{"targets": ["object"], "num_classes": 300, "cond_dropout": 0.2, "patch_size": [8, 8], "layers": 14, "width": 192, "beta2": 0.99, "precondition_frequency": 50}
Rows from block 5 of a small class-conditioned image flow-matching model, named by matrix and row number. Rows with one number within an expert belong to one neuron, the router's apart. Each number is 128 + 24 x the weight over its row's rms, rounded and kept within 0 to 255. All counts start at 0. Numbers have three digits each.
Before each expert's rows are labels from the 100 images, of 14976 (inputs lightly noised), where the router gives the expert most weight on average: "colour at peak" is the nearest of a few named colours to the mean colour under the peak. Only what is clearly more common there than usual is listed. The data: crops of objects in photos (Visual Genome). In brackets: how many of the 100.
# router: router (model.blocks.5.mlp.router.weight, 16x192, trained with AdamW), inputs 0-95
# up: expert up (model.blocks.5.mlp.up, 16x48x192), inputs 0-95
# down: expert down (model.blocks.5.mlp.down, 16x192x48, transposed), outputs 0-95

# expert 0
colour at peak: cyan (54); blue (33)
router.0:143125051156070125134139093109144118100081103139087130173148165113117155109107144162121110158108123109103095137116134115180151116125127132103136106174096160150123099096131109127102149141103116128116131132129141113139141130087129144095088142115150075121127115147108116089124134112158102134
up.0:161092145072125092139096135090151114133128113143116156145124123138123158146118092072095128146129109135087160166123179146133137144131138146113133123114124160119142120095079107182158126068125093134124148083157151112147148125120102166153137126105115126118138113126090123174170125107099109145
down.0:170136081110124176112149129137110160137085145097132125139140145138132143114116106165156125145121081125166141160119176134093149111122122075088126119145115121124129130105108112150164109147116152102112150101111116114153176115150102144122144140112129134125125154115130128065103115157136077132
up.1:095149131118130164140109168111149154107123125153103098125130135179134090125139140115118108097105131130160115097144117138160145122100118155150110126097140140134137132128123137118128125128099104133124151130098131130131125115128125115090116128097108161157118121145164102079136105162102156111
down.1:108105131123117087126134171135106129157106138071112145133103103157107105134109131145139103124148133105117127083148117127131132155176154098142137107150164116116121148138122157158117139099122080127130151123158130099142128140109129101168133151097132094088124150142081123184123103103154135166
up.2:151109087118109142139123124124143148145032181100087135116144162155122138139120102127126121099172130130129135124155087105104093127141156147175095119139168126124141146145119099127151113145132103122140132137104155113100125129124127089136122136145156161094110128134164102139117141142101135152
down.2:139144227108157121125129123124123128138110109197125133139126151113100114120117139158147162071102124129133078111132119115086069155111122134128149112124165140137155105135144142124055116095171136126149129136121145130105097139114139124135131144118179101131139131123120214121132140132152134120
up.3:145123179155113126169130121081071166147124134109105127133118118107162153119156176108137110157109128127142126136110137101137185119137107109132121111078115130094137159116145136114138143105120121141105131105138127154174103124139128137139102145108082171110119114134131110151143129168127115130
down.3:129099112123156107148105099119153133092117113146169151144159127106104113161193161141140149089136136116124127160105132149123120121117115141119164184108136134121121106111136169115137102091134132152107113112131138123107085146117099101116146161095133118147133129082143141118105146107138125133
up.4:124111181147070129137111126121101129127151098128102113107080109101086112069141131155104119139121135114149153098117129086102162127131134130137138138119125180175142105138117145106129141176102107132084125115104096111125153147108123131162133162129090145166131129134112083108139129115150106139
down.4:183173037132138140117148139103103133121103152159110141133133162119137099153086127122139117157143100116132120139155128131109107124114117140092143123100135086180156124096143143115103124130171080089128134107115180133114129109145141133124132157121124080094145148121137126114132131164151139131
up.5:132116146122134091143142110118154126135062131132118118167182117133128124126171129150126138144163140163142126095121130085133104198154136112138108122099113142142137147152124125148130095111079161111133130153112147131131159151123113165129144126126140167165098132129143051108145141106138111135
down.5:150135198142122153085114134193125154131221151162084125151130129153132139123098131086108120141148131132111089118115125082159127141111137099110110150162104104146182138153121097143109129164126157120116126128143134151132145103124140162137119120145108100122141122166133158109108124146121139100
up.6:137114157106107139136120088120117109114144136150140163154170081102089113151114146147135165146128129134167128147098135173118100129116110105122133157147115139105136134117134136151098142135121175134107077130145122145131115137088143138141132151106099097185140127113092107112111125141122121106
down.6:124128135127086169159153115142132161113165131097128134137142120133145162141175093116149097132118131130115174161114136120134158117117159112150100146124116111078116133146105109150163159153155161145087135142110140115147149116146105127107117092159110146152121104132130100127137140148109089133
up.7:114118155110185146143138104131087098096245123133163110123112115126136142169122124101117158127138117128116115141127130136094091120116123130149103123110108103131117145119080144055095153146137142141137139155133138136130096128117113117134135119156121125123126134122151238142100112135118153113
down.7:148148103145084121104134129168134137131183150157087118152121125121134132156111133106116097129130118121122119093131137084135134155111133120123103155122137094122144142132115125132140142142130149112122132117136137111129152115130151119122137130116129112126121137154118045133118134127130135110
up.8:122140134131142139146126118129135118116160089147126123115157120120070156082147099152160159124101137101138136140097114107131103084123137145123158125160102090130118100119103125125187138174104082129132127122062146129126119125162160113109116110140134106114129103109097131142132160113149101168
down.8:099115087110130088077134129144147132143090168103101109123088134153165142113150128133100130163161162081109135082101124096160132150120139133144094133122093151107148144109118101112106137129099171082130113147150142131144142152081137148130110121118119122139133166149078141152117149102084121134
up.9:125139151114129130076134134133087072151147122158123150096119109108162110125071126140114160177140126148135161149099112113128113140113140115109092183127177133113089108134072182156118119177108112138143154142160113108151116129157139080107130133113138156133097082103116090113157133140136132138
down.9:135119153152093141102110100167159161104166134143150130144158129081159136136128166102107145119102136124133129105118102132147112154146136119125130075140103158156122122180140138168143122111147097147098129106080122108117153141123091116113125132096154116161140134123191132072098131122107122100
up.10:123117130095117138124118099093123108125133150135093153104093134154118116144101109135116128112112078138146144149134144128146097170158131127120134174115111119115137137102106133100109105130129132166121116137154140157117135127188104124129132139107128146110135133162130127106136146128149133150
down.10:115138184117139151161114136124148155112141122099104113133152133131138120110219131125130148141124166121135158168116141130183145103148090128143137147127104132117133114113118108154146126150132121147123147121116128128150100132132089106134125117138084142156119100124169158122109134114111110135
up.11:118149112130143122100128148155100131129162187102124118156092112118130120147084134084105145123142148160175161099157130166118103137148129136131100146117159116136102151085122119085100159118126179094128129139126138148153117131157130102140136109180109181119125154107136156112114151136124154125
down.11:134124154152094129150131116157120145152163158084122137161133151140173136159077121084107101121145122131126141119119125103151134130126144112134107125130085119111145145097109129100136122105211107119121130118137158121143157121098153151132129103134157114128151124164143152158122135166108114115
up.12:098158175119087176130131129150059193115121130104124140136142097098106094115131138149157135125122112133150093088108085079145084132158122148114118139110138162143106139142155126150127129128129079137116134133118120135083148134143127106125174121116091141145120123126122084101126168107146127139
down.12:110092150151123076144124113087160097151093104170137141153117169106146103141121123098094153103135130156103067088111094107118062150094166122112124124152114130131122112118122133124086136107156099105157124143122128136094136127110132134100084113115140119119134123153098152143139150134135154126
up.13:118156174110182140142109148145117121112231102111138110141136142123141150140129099092112150103170135139154144138139134137097065168150126117181120124115118131124139157144145176082115129138096153145117146123132112130096122107132131156105149130145110127133088153154087135117098113148089160144
down.13:134125114108087145146130136108128116125159141103118108138092137150139132132141099120116150159135151132130137142119118123162131101133111122132134098122120094118099132107148106167154120168125142134128137138134142150120169145134097130139120110147066137147148117136143067125131141123135105151
up.14:154122159108125116145125133132171112116136103126145142173144123127149136142114121108099154104144142141098127122144145094135123155103146122125104142127157149131116105135152170124158136074118142181069138130127115132086126108125140152094073133173099126174112079116115060106101123093127104139
down.14:138126135102197128127142118078087140121071114148173148108110121114110116101142129163142184083114119134126077125133131131124102172147093139112146115106152159135144135118113160122099126135119088096133139124146123122082085103132151167146166130151167139085141139106113160125165113171140103137
up.15:143115147123129118073143136126121107093084111175114129152128146136114152139126147143118116109131124150130151093141160126107143130145154190130148166160133126116163111117106168091134107105109112168113103157109103142116115141142172132121128085138118094160130126112124081082103143161144146125
down.15:087116151103174119120113143144101117130085103175144091145140132121077133094160148158131129115132139124112109138131138159108112148120112121152152162132153127121123099125126112114073108112071119166144108144123132134115101132140134121121105140152075133137130135091091171141116139085161147184

# expert 7
colour at peak: black (46)
router.7:118152077124134106119132101114068133143111154112117136110130150110127149108111102138112129150146126125106127123137118126153125108122149139158122123178113121154125127121141085130090153135092145101133136155139152114131130126107131201104103148124148143132112120115130146101128133134123087135
up.0:133099134134158144113118102120132138129108146135134078152114128147062120138173122117101135136112127137150133140119152149133128110160134134108127135140103142141164154113118170124099160135122094155108128102149128134088135086137142078133106134134137123111094143142070111113095147097123123142
down.0:108132107155134126106114119185137138131122149113121119116136172118086125126152140122113121127185121092116145121124122093119138114119127140108141143106150114131142118142151097135106110133099159130114112140133164136112137152144124145129104078127120127133131158143055179116143127128109127135
up.1:131098187180154105137121102140128146137146127168153140140162112116171112173127154110127121157106109096123165105146114085104148114155112141155135059140138137105148130148100139116150168139157163101147142100116132105093108113152148120104118115158074118156159122191121156128144090110138140165
down.1:135112168108151130090175115078134141112125129149113126117126148142120139122184120104124123166103139117141133119135106176132145102122126134113117166145110105137138139113129134113137108102135171180134133102124150094164102126115143133136155140090133119158144106112180155083125150104110169111
up.2:169118145119122101109136152123150089094125114164132110164107115135132105079182101133135114132129126127131103138115122140136136082138121095101124127105065141138147096145065118110104114149110155194121105142109112093164173130106115112110112122116167131096152154161147153139120132078122105092
down.2:127157155169100127141148146118146131158173111101147146167142132106165137138115136120132116095082099152116147117077168129077135084120126146146119193118132115121132154128119118141113151115140131159115146173158135087119152122123170124150156126137148133157090110114128129137118097156128084112
up.3:166131133086148109115123150134113147107111115168139141151134156151136147098103147154156127121149055164112174136139105087146122198112122105099141092137133154146133176115093155120136112108064127163103121116129148116149118167118139123151199144106102129116137151168112095108157119108113087121
down.3:161099171117105138142106129088139114158096138117137156140130142138153118124113139129115161137150104104138089114119111155155121149146128136110132049129081176121136134129137122129120162151131170109148154110135128167137136101106116121112111141122127149140128122129164137148111150148100106161
up.4:119129177155143130168126165111126121120128141105139162136167135164130165188149119156124102130155162101141125112113141109060108122125088124113129153097116109141096128112135107150150154109149125117089145084137127125173132151096120121119077175094161159113142158118105097111139119138083099107
down.4:141103150145129164157154154167095158098141102132118138119116131136114182124153122131160129139123123123126124142178091106121151071151154120106131160149139133087126152128145118165174126123142191157118127104158125102132138150144104103123151154160159128146117082115130112126113125123111115100
up.5:174100175139119123157155124098124110105149100124114118110148141151122151193093125111135134130129125115153150111130143177123116113110135138120128123158151173129097160123153127063148090142097140162130161100154068099156112142120094131129100148160090111113140130100136063102111072119137089149
down.5:139113096096138119153119099153146115080126140152118139147155139133144119108126110119140127115149139168148101187160078125092096133130124106066135147152164102129140144124155099198149109093126099132161181144097135134130122120084126147154154166152116165165150132120119111119123104121121140143
up.6:105092142132130107112139146127136189130116148114115139148096132089110150143144150156073130098098124106148141131125107109082139152127121141170128102154097107132108141104131157122119135131134127116091141146142151083118122122133154127137126135139152128128119118146119105099115120142123077139
down.6:100089159134136139114117139141131152112139145173101095111120135125079121151133149081120138120129110156122110158174140117186133102133118102130121050147171130142074124142109126116139130112144158110141089113103133175118122126131109096131132127114095136104150155105109146131111112067135123104
up.7:117121156136148138152154123140151091081140111137116107108102090174137129135108134112116134122119089171121123137121139138118137143077162141143120153119113169117142123094080163082076129177124073142128125164108133112113127154152113099148134147159160170128131143100094174098154160081134127095
down.7:096142144108159131173113157107133118152157087134103125095126134105127118118106137136135132125132091109135140136128131109129124118088150160183130120118123133117154144131140134135082127122104209126140119129123135168108107119110129103107121160154122105150103081142131132174145126115115120161
up.8:121126120110104179125116148119174158093079116166125145123143152136140136206142134125107110116147149149139150147138108125102154124095129122148164143113127088159104134116125126125129165120114135150084103082119135109088148121130119082136139117155107126146145108131133079156122126157119105114
down.8:095135116097114137115136112114115143095172109131099131128111110117094151107102123148095117137072119143132110106137136103137139167136133140158162083140136122161127117128144110143096165155114086125118132139107114125126152106176131134154121105132125125125131124132156095146165137138079096165
up.9:155114108124122131124108114088128163101106143115086114120151109129153083125129098094114111150149156156143196124134119134098184102139144169103105132130155139148131124065113130118141128111156172128148145102108135155120169113130140114130097114161137125128128142098122109117128154116120120129
down.9:102116160133172139115128116127114156116059113110121141108129129158116154113146132138123101142094088128134126144139125142117137130147121120143129100136107163128128132123121133088097127111165121131122121123128111121152106120148116130132124137130138138130138119139145215142133113119122129140
up.10:107124201114205147121134128152149131119202141173166112108136097108161121148103114085103121163125148115132136146121147166101130093121138141134113155116122109128130144080134169128146132154132125132123105081101127127099095146146098118128128126140117141142114143086110153149110104093123112117
down.10:138144152144078138109125121146125121127151144163080119167122143127143131163093126111120107114134128134134114117132131082142113158114132131120102171124140078124130136115132114151124136133162140114124135131139140118126162130125141131128129133120133117137135135143123106136104152136134120121
up.11:118147137124115117110131076097117132136152168146135092134110145167127083145126089142115127118122113142183177094119107125092132129068134127134102146098113128122121121156087127117129131146088184152135164147107118083110144165103140095165155141130136157106107152153139126134131132121149126137
down.11:135103147131138120093122130157132117137078097123141154120142138144146150115149127131130130125172112126136107144124116179111124110118179144105146121147107135156128110133128136131102132128155021141122111143117161096122132147081134122122116097150118133148145095114122202135162123102119135110
up.12:108149128107146135133098102148173118176148106154146168127156063076113127108119140169120124150126112106110152150070129093163172111160133120099145141168155153115096139112142142123185181145091111137112156117153124159142131110104099135133127125122103166163147105108085114157160167119133133156
down.12:126116184136128113108157151131100107125096132138137120147116119118158132113099101129140135157108124106115136115152120164099117123119112118120119151143113138106110134088098113158109115132153125151128136144149141106158119147102142133164138120160123120110140108126149195138158151145124122111
up.13:154124087105130154083108128105151082093112126153153142140096114150136136147120117143170144119141182122154085156128146151121149122145141089089095080167157124107130125148075104131114149119144110100126121101113091132129119148149113078079110130102087124138132137139112129130159152156151152132
down.13:111124090141106133120121118127131091138148137145149129105116081123135112099098141149117109139126168111136137114091132108106132145103171099096121216144155133110125175162168122183166128134064066149133132119125103120129139151081129117132135154111141105137130138120130108145120137160132121139
up.14:126133150134134120167140134115136160137108141141113117134124149196079136155121186129116114107105128154117077137125127155180119108127160116138129114095057136130183148121118104124155150103098121167128123128130114125116127128130097121129114154130101092123145143149145099131119131138166137114
down.14:143142140131138164109130128149130150121045135146157101136131150100134121126119164097127157163137119124132107145132133165134118158156125132109144075103127134125099164116092140137123132122118188118115121119120118133118133129115115099121139148133134160121131138111167183111111144104093124137
up.15:117140156122145140138146145116157156108167096098170142156117126116135097127171107124146143128147101110152132114128126121119102166120126134120138135104173134096137121140064125141125138128143104114166126135113124149126117121116137091166095150117138100090158121137157125147131122140133097139
down.15:145139134135123127126136123144133116109105088123153121096131132118103117148103130129109147169139138113120135130139146175121145076131126135088155098116105129112127122138155114076101150115108104132113114132114105154122119119106136112125095136113167116101136129126117128113141141122150142131

# expert 6
colour at peak: black (78)
router.6:119198099169127109065133116153156110132151141142159090158119139101138124128093125145130152132138175163119125133133105164129146125083132141114109124130112107149100117128103137132088166190106206096116126145119138121134125133099150136134102106153142148141102146134117153082103128099153117096
up.0:125121154151153112150128126148149163121076122117119119139118129175083142087147167154129104132127134142148097121166138108183117127131160147129109079127081141103164134147129116151159162095140118169141100120127101171097128128109113122129131140124064087127142147132129115133119160160152126110
down.0:110126167131136164134134132162124171130059127111154115116132122087112114118162141114132110146141133117127146137157132153123156146163115103116144163096156164115071173146126106131137130088167195171146129107139103086108118131121139097131131123125144147115145141108147135123138135118112127158
up.1:165114065138071123144135126101110115108067124117083129163120159137111132122159114152122101114115145122119119126146152078144134163156136139110144109132124165113137093148118102118109130105117153135129138132136129126145171143116137152109103123122145097091143102161125136139139146093144118117
down.1:117133230145059115118123142154148107130238143170078117163132133123129113162097148083108120108110139133109115114113114096160125136089140135147110154131132088129133115140135112124103130124180117123138125128128153145125138127117127119119108136108122101136129128142125113145119153115114142110
up.2:125153115137121123069142138152094160112142126130157139157087149099121133100142118137137111130173155191112111123134124179123135187106157115147103148112114133131092137165130134094122114152115127084096130110127112129139142129080124113128115161117142148114138139126094101128147139120104120098
down.2:131122084121130151176123133125143119108165126075147163126137126179136134103174112159140134129115157180133121112146112161134119099152095134155161088130108089108167102156123138126153116137064099140120114132140146112137152133182127119130141127136104113123105098130119117116154124146159163149
up.3:118160163140119124123159127129140146138100142146143105104130122146140103166129138145135137131129216139149107114115143120088131087096157141098135147104111129136178127167132111132115144138167151148143121137124107152111151120107132121132130098112161087130127165136163089114097126126159125088
down.3:126069104140119147127084146107134142129163109090117170121124137142108108111145137106115129118127055103120120110116118097089127141170120127097153158142138116131125092144136118109155146117123139108129124145160115165121139129145089122129094070123150133140160118124079107136143132121083149175
up.4:152128145155113133148105158122142121104042107131090147194158085108133148119165161141162123158110118155116117100128147101137149171152149129079159096145149175142126153087171129166121131093071108142094120114107102124122158112127135156110115116143102152155110103149139046124131140098140101139
down.4:111149227105120111107149122149131115145143115159114120132108119137131116133126132142128136074117127137127114109112097144115080106090127140169160071113139157146154114136160112115094137092143151122142124147120152139103110124114150130125134159129150110121127117099109203131130127105149150100
up.5:173081136128109106139093137089129151133142102126131173153110119074125169099149109115119107097141166098137137158152125111093124100142161115137130156140091118106133116150125125153107102145180091164100099100150106118141166114146108112138135163111130118137159159101126180139163139102127095161
down.5:134137148140121129098132143061133088115142111122134117128127132148145124130137123106137153101138127132102129144131126150176113121115099145144154216135106139111164111127116086121127124171122215112129123118117123177115145121147110105135110131138070143149110106119118116129137106107125106119
up.6:146144138165149142131106140130154152141096140062149106122130147133130099162143121154084118157121146119149143126157126130124166094128130145164180117076156113126172127165123148142112157147131131121130069093166127102122107120098148149117125073135095082119095120122130116124089121131144119143
down.6:151146141140151117128176135115102100097112102205146121149137106110145109124098111128173129157139140112122157142159133158145154120126153122149084116171165161125135147155119154158112096102135116155148096100092109082133117122151149129130140111147075149132157136111164110123173115137137116104
up.7:131125154133123092176126090151146137118117088140153121134131110149125132102134119130166101140136159135161092115143139125124142106175150149154131109128094135121151132140087120078152125116162044137141096117089123134130160141120157138165134131112128125158106130117129123127133148151093146126
down.7:123155136128109102130139127103150125073115117091105131129129180136159126155085141136139106141109106130102172138116127126073129101095100133121163065096127073111103070113129149081148151121170111105098133124144115167104193110119100097148131193131145052129107164125103164112129113138156115132
up.8:169078098094113117159132113102105113086133131139115170121129107144117158120134111077099124138128060097123128153115123140159117133156113130112125126138119168136146112068148132090119102081156014128124134110121131115146110130163118116135125158132154113125131114115090181132153146114122122154
down.8:115142061146122120102143128099112078148144135138096115122115138118119133149062120109122109135133071127128134113136132092105131102111152127128115118134146140135123135132129127115162118120137224118133119128131152168114143125140141129124140129130114113137132135130123069136121125127125115116
up.9:173103161140124093100139159106144124160163098114102189128125121124144149146085184141147149141094151108143127147136145118153155157125122141117158060129150165096146131141131135154140136127138120129153093114085106151115149149123133120117140113102095089121121114140107139160132153127136103118
down.9:118130130107112090085119097130140141179142121136104156109141126130115130154102148154115124104156113127138091120141114092105116101086157116101138097125089186137147128094131085126100124154119139103163186167109166119110117132112120112129128100089184118135114126141135144142115125112118123083
up.10:086139118114099129103173143130099144151128140175096141117120113097128089132127137149130142123130184134126135144114112081089128151079150130096083108120134143135131142165089099128117125140130140157138127136103119187116160151129098102118160122126142134106145124129161122150124124155180107079
down.10:136115107120137143123130126086133132141139110123147116123127135113119105187135122088090131155126128140157125102106116131155113150143131112127147119113147156142073136143141135117152149147112171144125117149149135229125102128071126113105162120118107162122133172148127106128139162130124154147
up.11:121154133133137105093116129151137152161157098125155140159107110103106129083143109153155115140171164130137159131108133158116148172134146110121131163145111108112089121175116144103123103164088158116124113122106116103139182120116113114145114166125118184113124138102130104132175139109130113117
down.11:146107155152124162158138147099138121129116127142157130166154148123129134140109117129114116111098100138133153115119125155124134178134113128148144082101122133088086121179115137082094139096164203169112100131141150115118162146165116104121138165154115072122137124125128112146115131161150112135
up.12:104096151139122119135129112126127140112151089161131113135147125135093135135125107130147131138120153124099146093113143120121111146122171124144155160134125133106122100165116148101151154124115172121122151131092077115139154160112121151120123131117128133149121121132090115156177143113097107125
down.12:133138128108115125073125140157081170150086102149120143121117148137061138108145131123157075159135093119157116143177113103073144125102131109102127146110122129162119136106133120136095148120165163115159161133096128099128135128123130138130105141088130131098103131149139185091147113104129155119
up.13:157122147146105152164136160144134116175113135144104117140144130138115115116142116140125092137128164062147154099091129097083129145178122133133109133146172143126097169138171125119158084127124143149111101106101131130109223106117088132114115152120151198146116082103177108120119131146115143139
down.13:151139124117119106161129159112129133067146125104086125146149142129172131125156121152140137108120141065099181120134133160131130153118115136099135086094141098108115096125137141110127166145139123130123130110153095136117171123130055109164150163142120073129121150106116109111141115146160138126
up.14:182114141124186097166097110128188085144132101151112142148146148150159175167141067082113093118111154071106125125123167084133123176119138149157120114142117123122107114119083116094152145106109156145116112095129143120118127137123171177120097145161116124159122099122137131133115119098129089123
down.14:177154149116152162138169110110094154115175145103145115129104117159082162084116078179141133123104129100150127145106158133148128141148072110140152118100129100113146142118087123140154098153114080124121104102144144117112124119158167159145160129177138135095133126110112126117144121197150078137
up.15:157134090134103132118130131113173093126095107154145155146116111093131132098114131152130131151124164110124139148107160137137141095133129140092173147158133152114112102132103125121154140125051077119113133098124089127117133118099120112126139107114141112138129132152092102152124167091115109115
down.15:155125140132130157113093147122101137129157127117141123152150106143134134080119126152120143161162142116166108147114147131146153143171144131106107194191070112122172153104122075171099110170091118129131132101119144122161137130120103166125120097112114143133129089126158155093118112115137099167

# expert 2
colour at peak: grey (70)
router.2:125113147095168096123129141129136122131123132107097127112099121106124121094149161109147149120123154135127078123125145079109113126114152105161105107116127164137144154163145127156118121086110138125124108117091083108093122136098137102151146113097133158086109113157128138081140131128113095118
up.0:160114097143098122126145120107131135137081129100108149133088114123134119104162161112143163088129138127123113117123122071140147096161133104115117151103117137138143118143095126149082113094125125152195143127105111116096126149135152113128113128148112147097146149123095159148131107113140102129
down.0:126134148146137108117110128135116107118121116171083119135113137142100151107085139145141124069103142123161120126147105065132094115102161125111103147131148129125177087125142139157106059092172119117145130143115140134147109169142128133139121158127107114128102114110121184092107114122129142103
up.1:160132171109130104138133155108124152137159155123187146147124138123144145105180181124101139163121100142138137129111120140102147146137144106111097062087116161149118145127154156118117106099043095139127100142164120108122154145140128139125122070144138153138137165114121143137122118124115112108
down.1:170141107145123129156102127120100093090100169089138104160106154127125150124094104122136119121122200114146148162124099138127095138143118124114144144112119088090147084118139116144099130101164105102114124153129118122153133148139111155147106165104141123091154137140137124091116135140155166148
up.2:142173135120151153139085096117069117095125137150114126111078155078138142109138119107100125119132128139163144145141163089104108128155205095107130122114161101166140153147118149084126095135120126117133106121115117142129163132098134150094173114154102106100140158130122128106096089131151137164
down.2:153086130129135104119171097141190144175127119108120139114157098081122131135117101150142123121133132135091151152137182128110109128120058166114132138117151143166117115152124148082142162126125135131103116123139124129119169120149132151169087112162101165147120095131146110163168105120095143066
up.3:106179161130138147092152130130108165120107137154125102106158154105142181117127114140163116108158147190099187109154115115132107150154113135072142139114106137121081097123124159123160131156121126151155111103148139116170110112104135122101108115147102156148151120088131148146145132138112153152
down.3:097069088104133109158112138112150093145164144100144148133100100099121183162123113104090132133085125201140186122135115162129129158098134132099120116149111116120077159102122169130165134114108127114137096101117119114163123138157142124129156112146117119114112128075110131114097143118143143108
up.4:077094142186086097120131154127149136169107118137131107149116129151136109145120136137122079174138138119150094077131098127171139148131120141153102140118092088113101116122147094141145114105118123132190144126153108120142134137135125092108102158126100154089127134087122137136126126093134131119
down.4:103160120165079156117131132123120140101135150109152128154130119137157111112135120105135080157118141125103116084118115163142145133139109127146165109099108142119091167107123080134181152163113149121126143117108141121108139133119134102113178166152099115142131122106170117132123126145138117154
up.5:108113182120134099117119154109168171166109134129106166102158125129181120114173203137142154158095090123131134142135140118126150112132132149133159204120127147098157135173136136192128104111124081136134121155136132145130119132116109128125132137107139127133128113110163065142140139110109142131
down.5:103180106090140108121141126193113144123132122161084123118123124153075141149053129152127145137149170135130124136130123135148110108102133114156124000128102115134117104104110136115109124145122089077134129141123104142118104124151120095147104135145139136152117127117095130109121135135160137094
up.6:120089138112122123096141125136091136105124163121135099133144119141133120165105090076192149093117149097123138139121123158114151135121117148168125140129109106126152153127160151101108140130111115091179155109130113134113128175094151108151138099088148141123151105115123142147133104096143148140
down.6:102170128111133133169134110125163136158116090140120147106120149139127102106140091183063156119157105104126141137122145145112154138160132117178123114124120148133130105128157157096123107116158127159155160107124135119115122067154162098121106107074160121141103167124132127117133110164113157119
up.7:080122168118142127167101119134126131120116114130121144105176150125148157112130128112129114170107107136128164104126144169151134135146138118175141062139096182091151140098142098174090120111154063122120111145131123102168114137120134155142146132122138112164131143111143118157129115128147165184
down.7:129159083086130109104160115123125154126152135126123124122116129132135183150137100159125094116137164110132135141141146153139120124085151146145128182097086081116142154083124119127120140149078057133125130127138138069148113126142141132136124172143119127110091116104135149125100126117131146077
up.8:114135167144129119146126093152140162121109136142131159162137128118158135138122144148092149153152147086107143131120130107138144113120114149134163073131153160120145105149187153134126049149140097161120146141138129160142141178092154134167105107154110146124144153147170094167153090097156126110
down.8:142124142171154143100090156122099081125225142127135140124133124123114136146141144122134132138162108149112117126113128128114142093115158125130100211143116119156172118132099137166119089165085104142132087108123139186113120163149110123124141104134074156135134123118102157106136141119146114094
up.9:116124128162151128168102119084116119119127127157150128145119127129129114138096148127120140114130169105130120116101145116102150128161096112123158136106117091136141094128147123148097110111178128071113112106134102137119102139150166151131112123167091153118122153128111136097109123106107095144
down.9:115147121131150129104163115162149167149109118125129122127136135115133105127158132138110153115157077105143098100113148122103147138117172156139113100135125144152140173125144117121111144158072149190118127101133154137108104116099168127116134118158111118164137145159154128164137134150151101138
up.10:114139130128131168115118140147175137096138114151108096104124164152130123099092115114129138125108099147097114120182152135107103091134108111142118123147132152136119117094108095132126128155157092139146101143092086129149081150126109124110117129132095157175160137116182079107114114169124116116
down.10:099120181143157083122137156120103093154095124148134132085155085131097111151158130157145154129166144134131108135176147147138133043121175132142099141140150149138151137113120115097085112105103097136139106141130160130146047129115134114122134119139110126104108106115076108152147120099152100131
up.11:139146073144130134149138102139140162133104163125129155114107168166125119131137148152090118097180140128137105146115099108137118143136094134095150075126160113126130115105090108099149115144172040122144150158170181159141127140147124109108120133133151090126118162134146094124136126145117153138
down.11:106109161120097128123107129099153113160165134119128138128125113125124119125123142111108128109080112139129101121126131120135105172138117123133126153147137152140125094149116163121149121131105009132152164144138100164140148107168127132121118101101160131119104153109125127116123121117082119111
up.12:119120125132137108124106128187128165132105125133149144119133126121093152100185126157138123172107125109142136104128139118140141121078103106110133111100137101124134097154158144143114081100101103097100101140129140104168130096128170110126113170115149119156118107083106105116139140124144110151
down.12:114110169148117120146153132072163131112133103158155146107165101122187111153042132122117134134126111147099120124134156142124137147140151132117125171167162130135100152138121157105095119117133087173139119122138154097145132131142137115105154109133139113124137121122147134172125121118116125106
up.13:126114097146129174119141118135164146162064126146106126142159112152136118147076140148101098139151143127103154127143113120150118122163150154077148128156139153121176116092115133081102167179094099140152123134152112157132126125129121168121105121127128147171115146122124133132133115127146163136
down.13:113179181114139142125120126137122104162171124131097136174127157135142093110139151145108145112119115106122103124106130116116097142133112129143150125111134101149170122101121130115110123135117107120135129117161165172108142103128125153113118142117154103134143115122140190147125148143125108132
up.14:123173128146110109144125092089143190128155095138149137151115143081117161072158114133094124119110186135138124138118115129110174140148175098137134144093143113139088127108158136150140095108110122115128103132142108100117139126108128178152110156154098104110116159150134101147121128131097143120
down.14:128102106144112116141114150166143084150078158116150145165106101114151156150088120115122103081119102144124177138135117161114154152102092126099135126117120138140082116129140151125153110089169145143124141134125090116141161137156137137148137151137106155100104124096138081125117125134128139125
up.15:102163128098149132156075093150098135196114136144132184122100122135126140137137111105129102153110130104160085164167092106129175129123149131107146126175142139121080127104070140143131116154155131109133127142094094139154142125119096106130150165135087137192111133124116119158190081111123114099
down.15:103105141118136134101198094111134143081125144106149072118141122117154136107114105143127090171154131097094109169169092140140181123133111133096137130083128118109084146087091106117128145140089149165112137135155157138140140144104112110131139178140086132084163116137176112140112102147113101156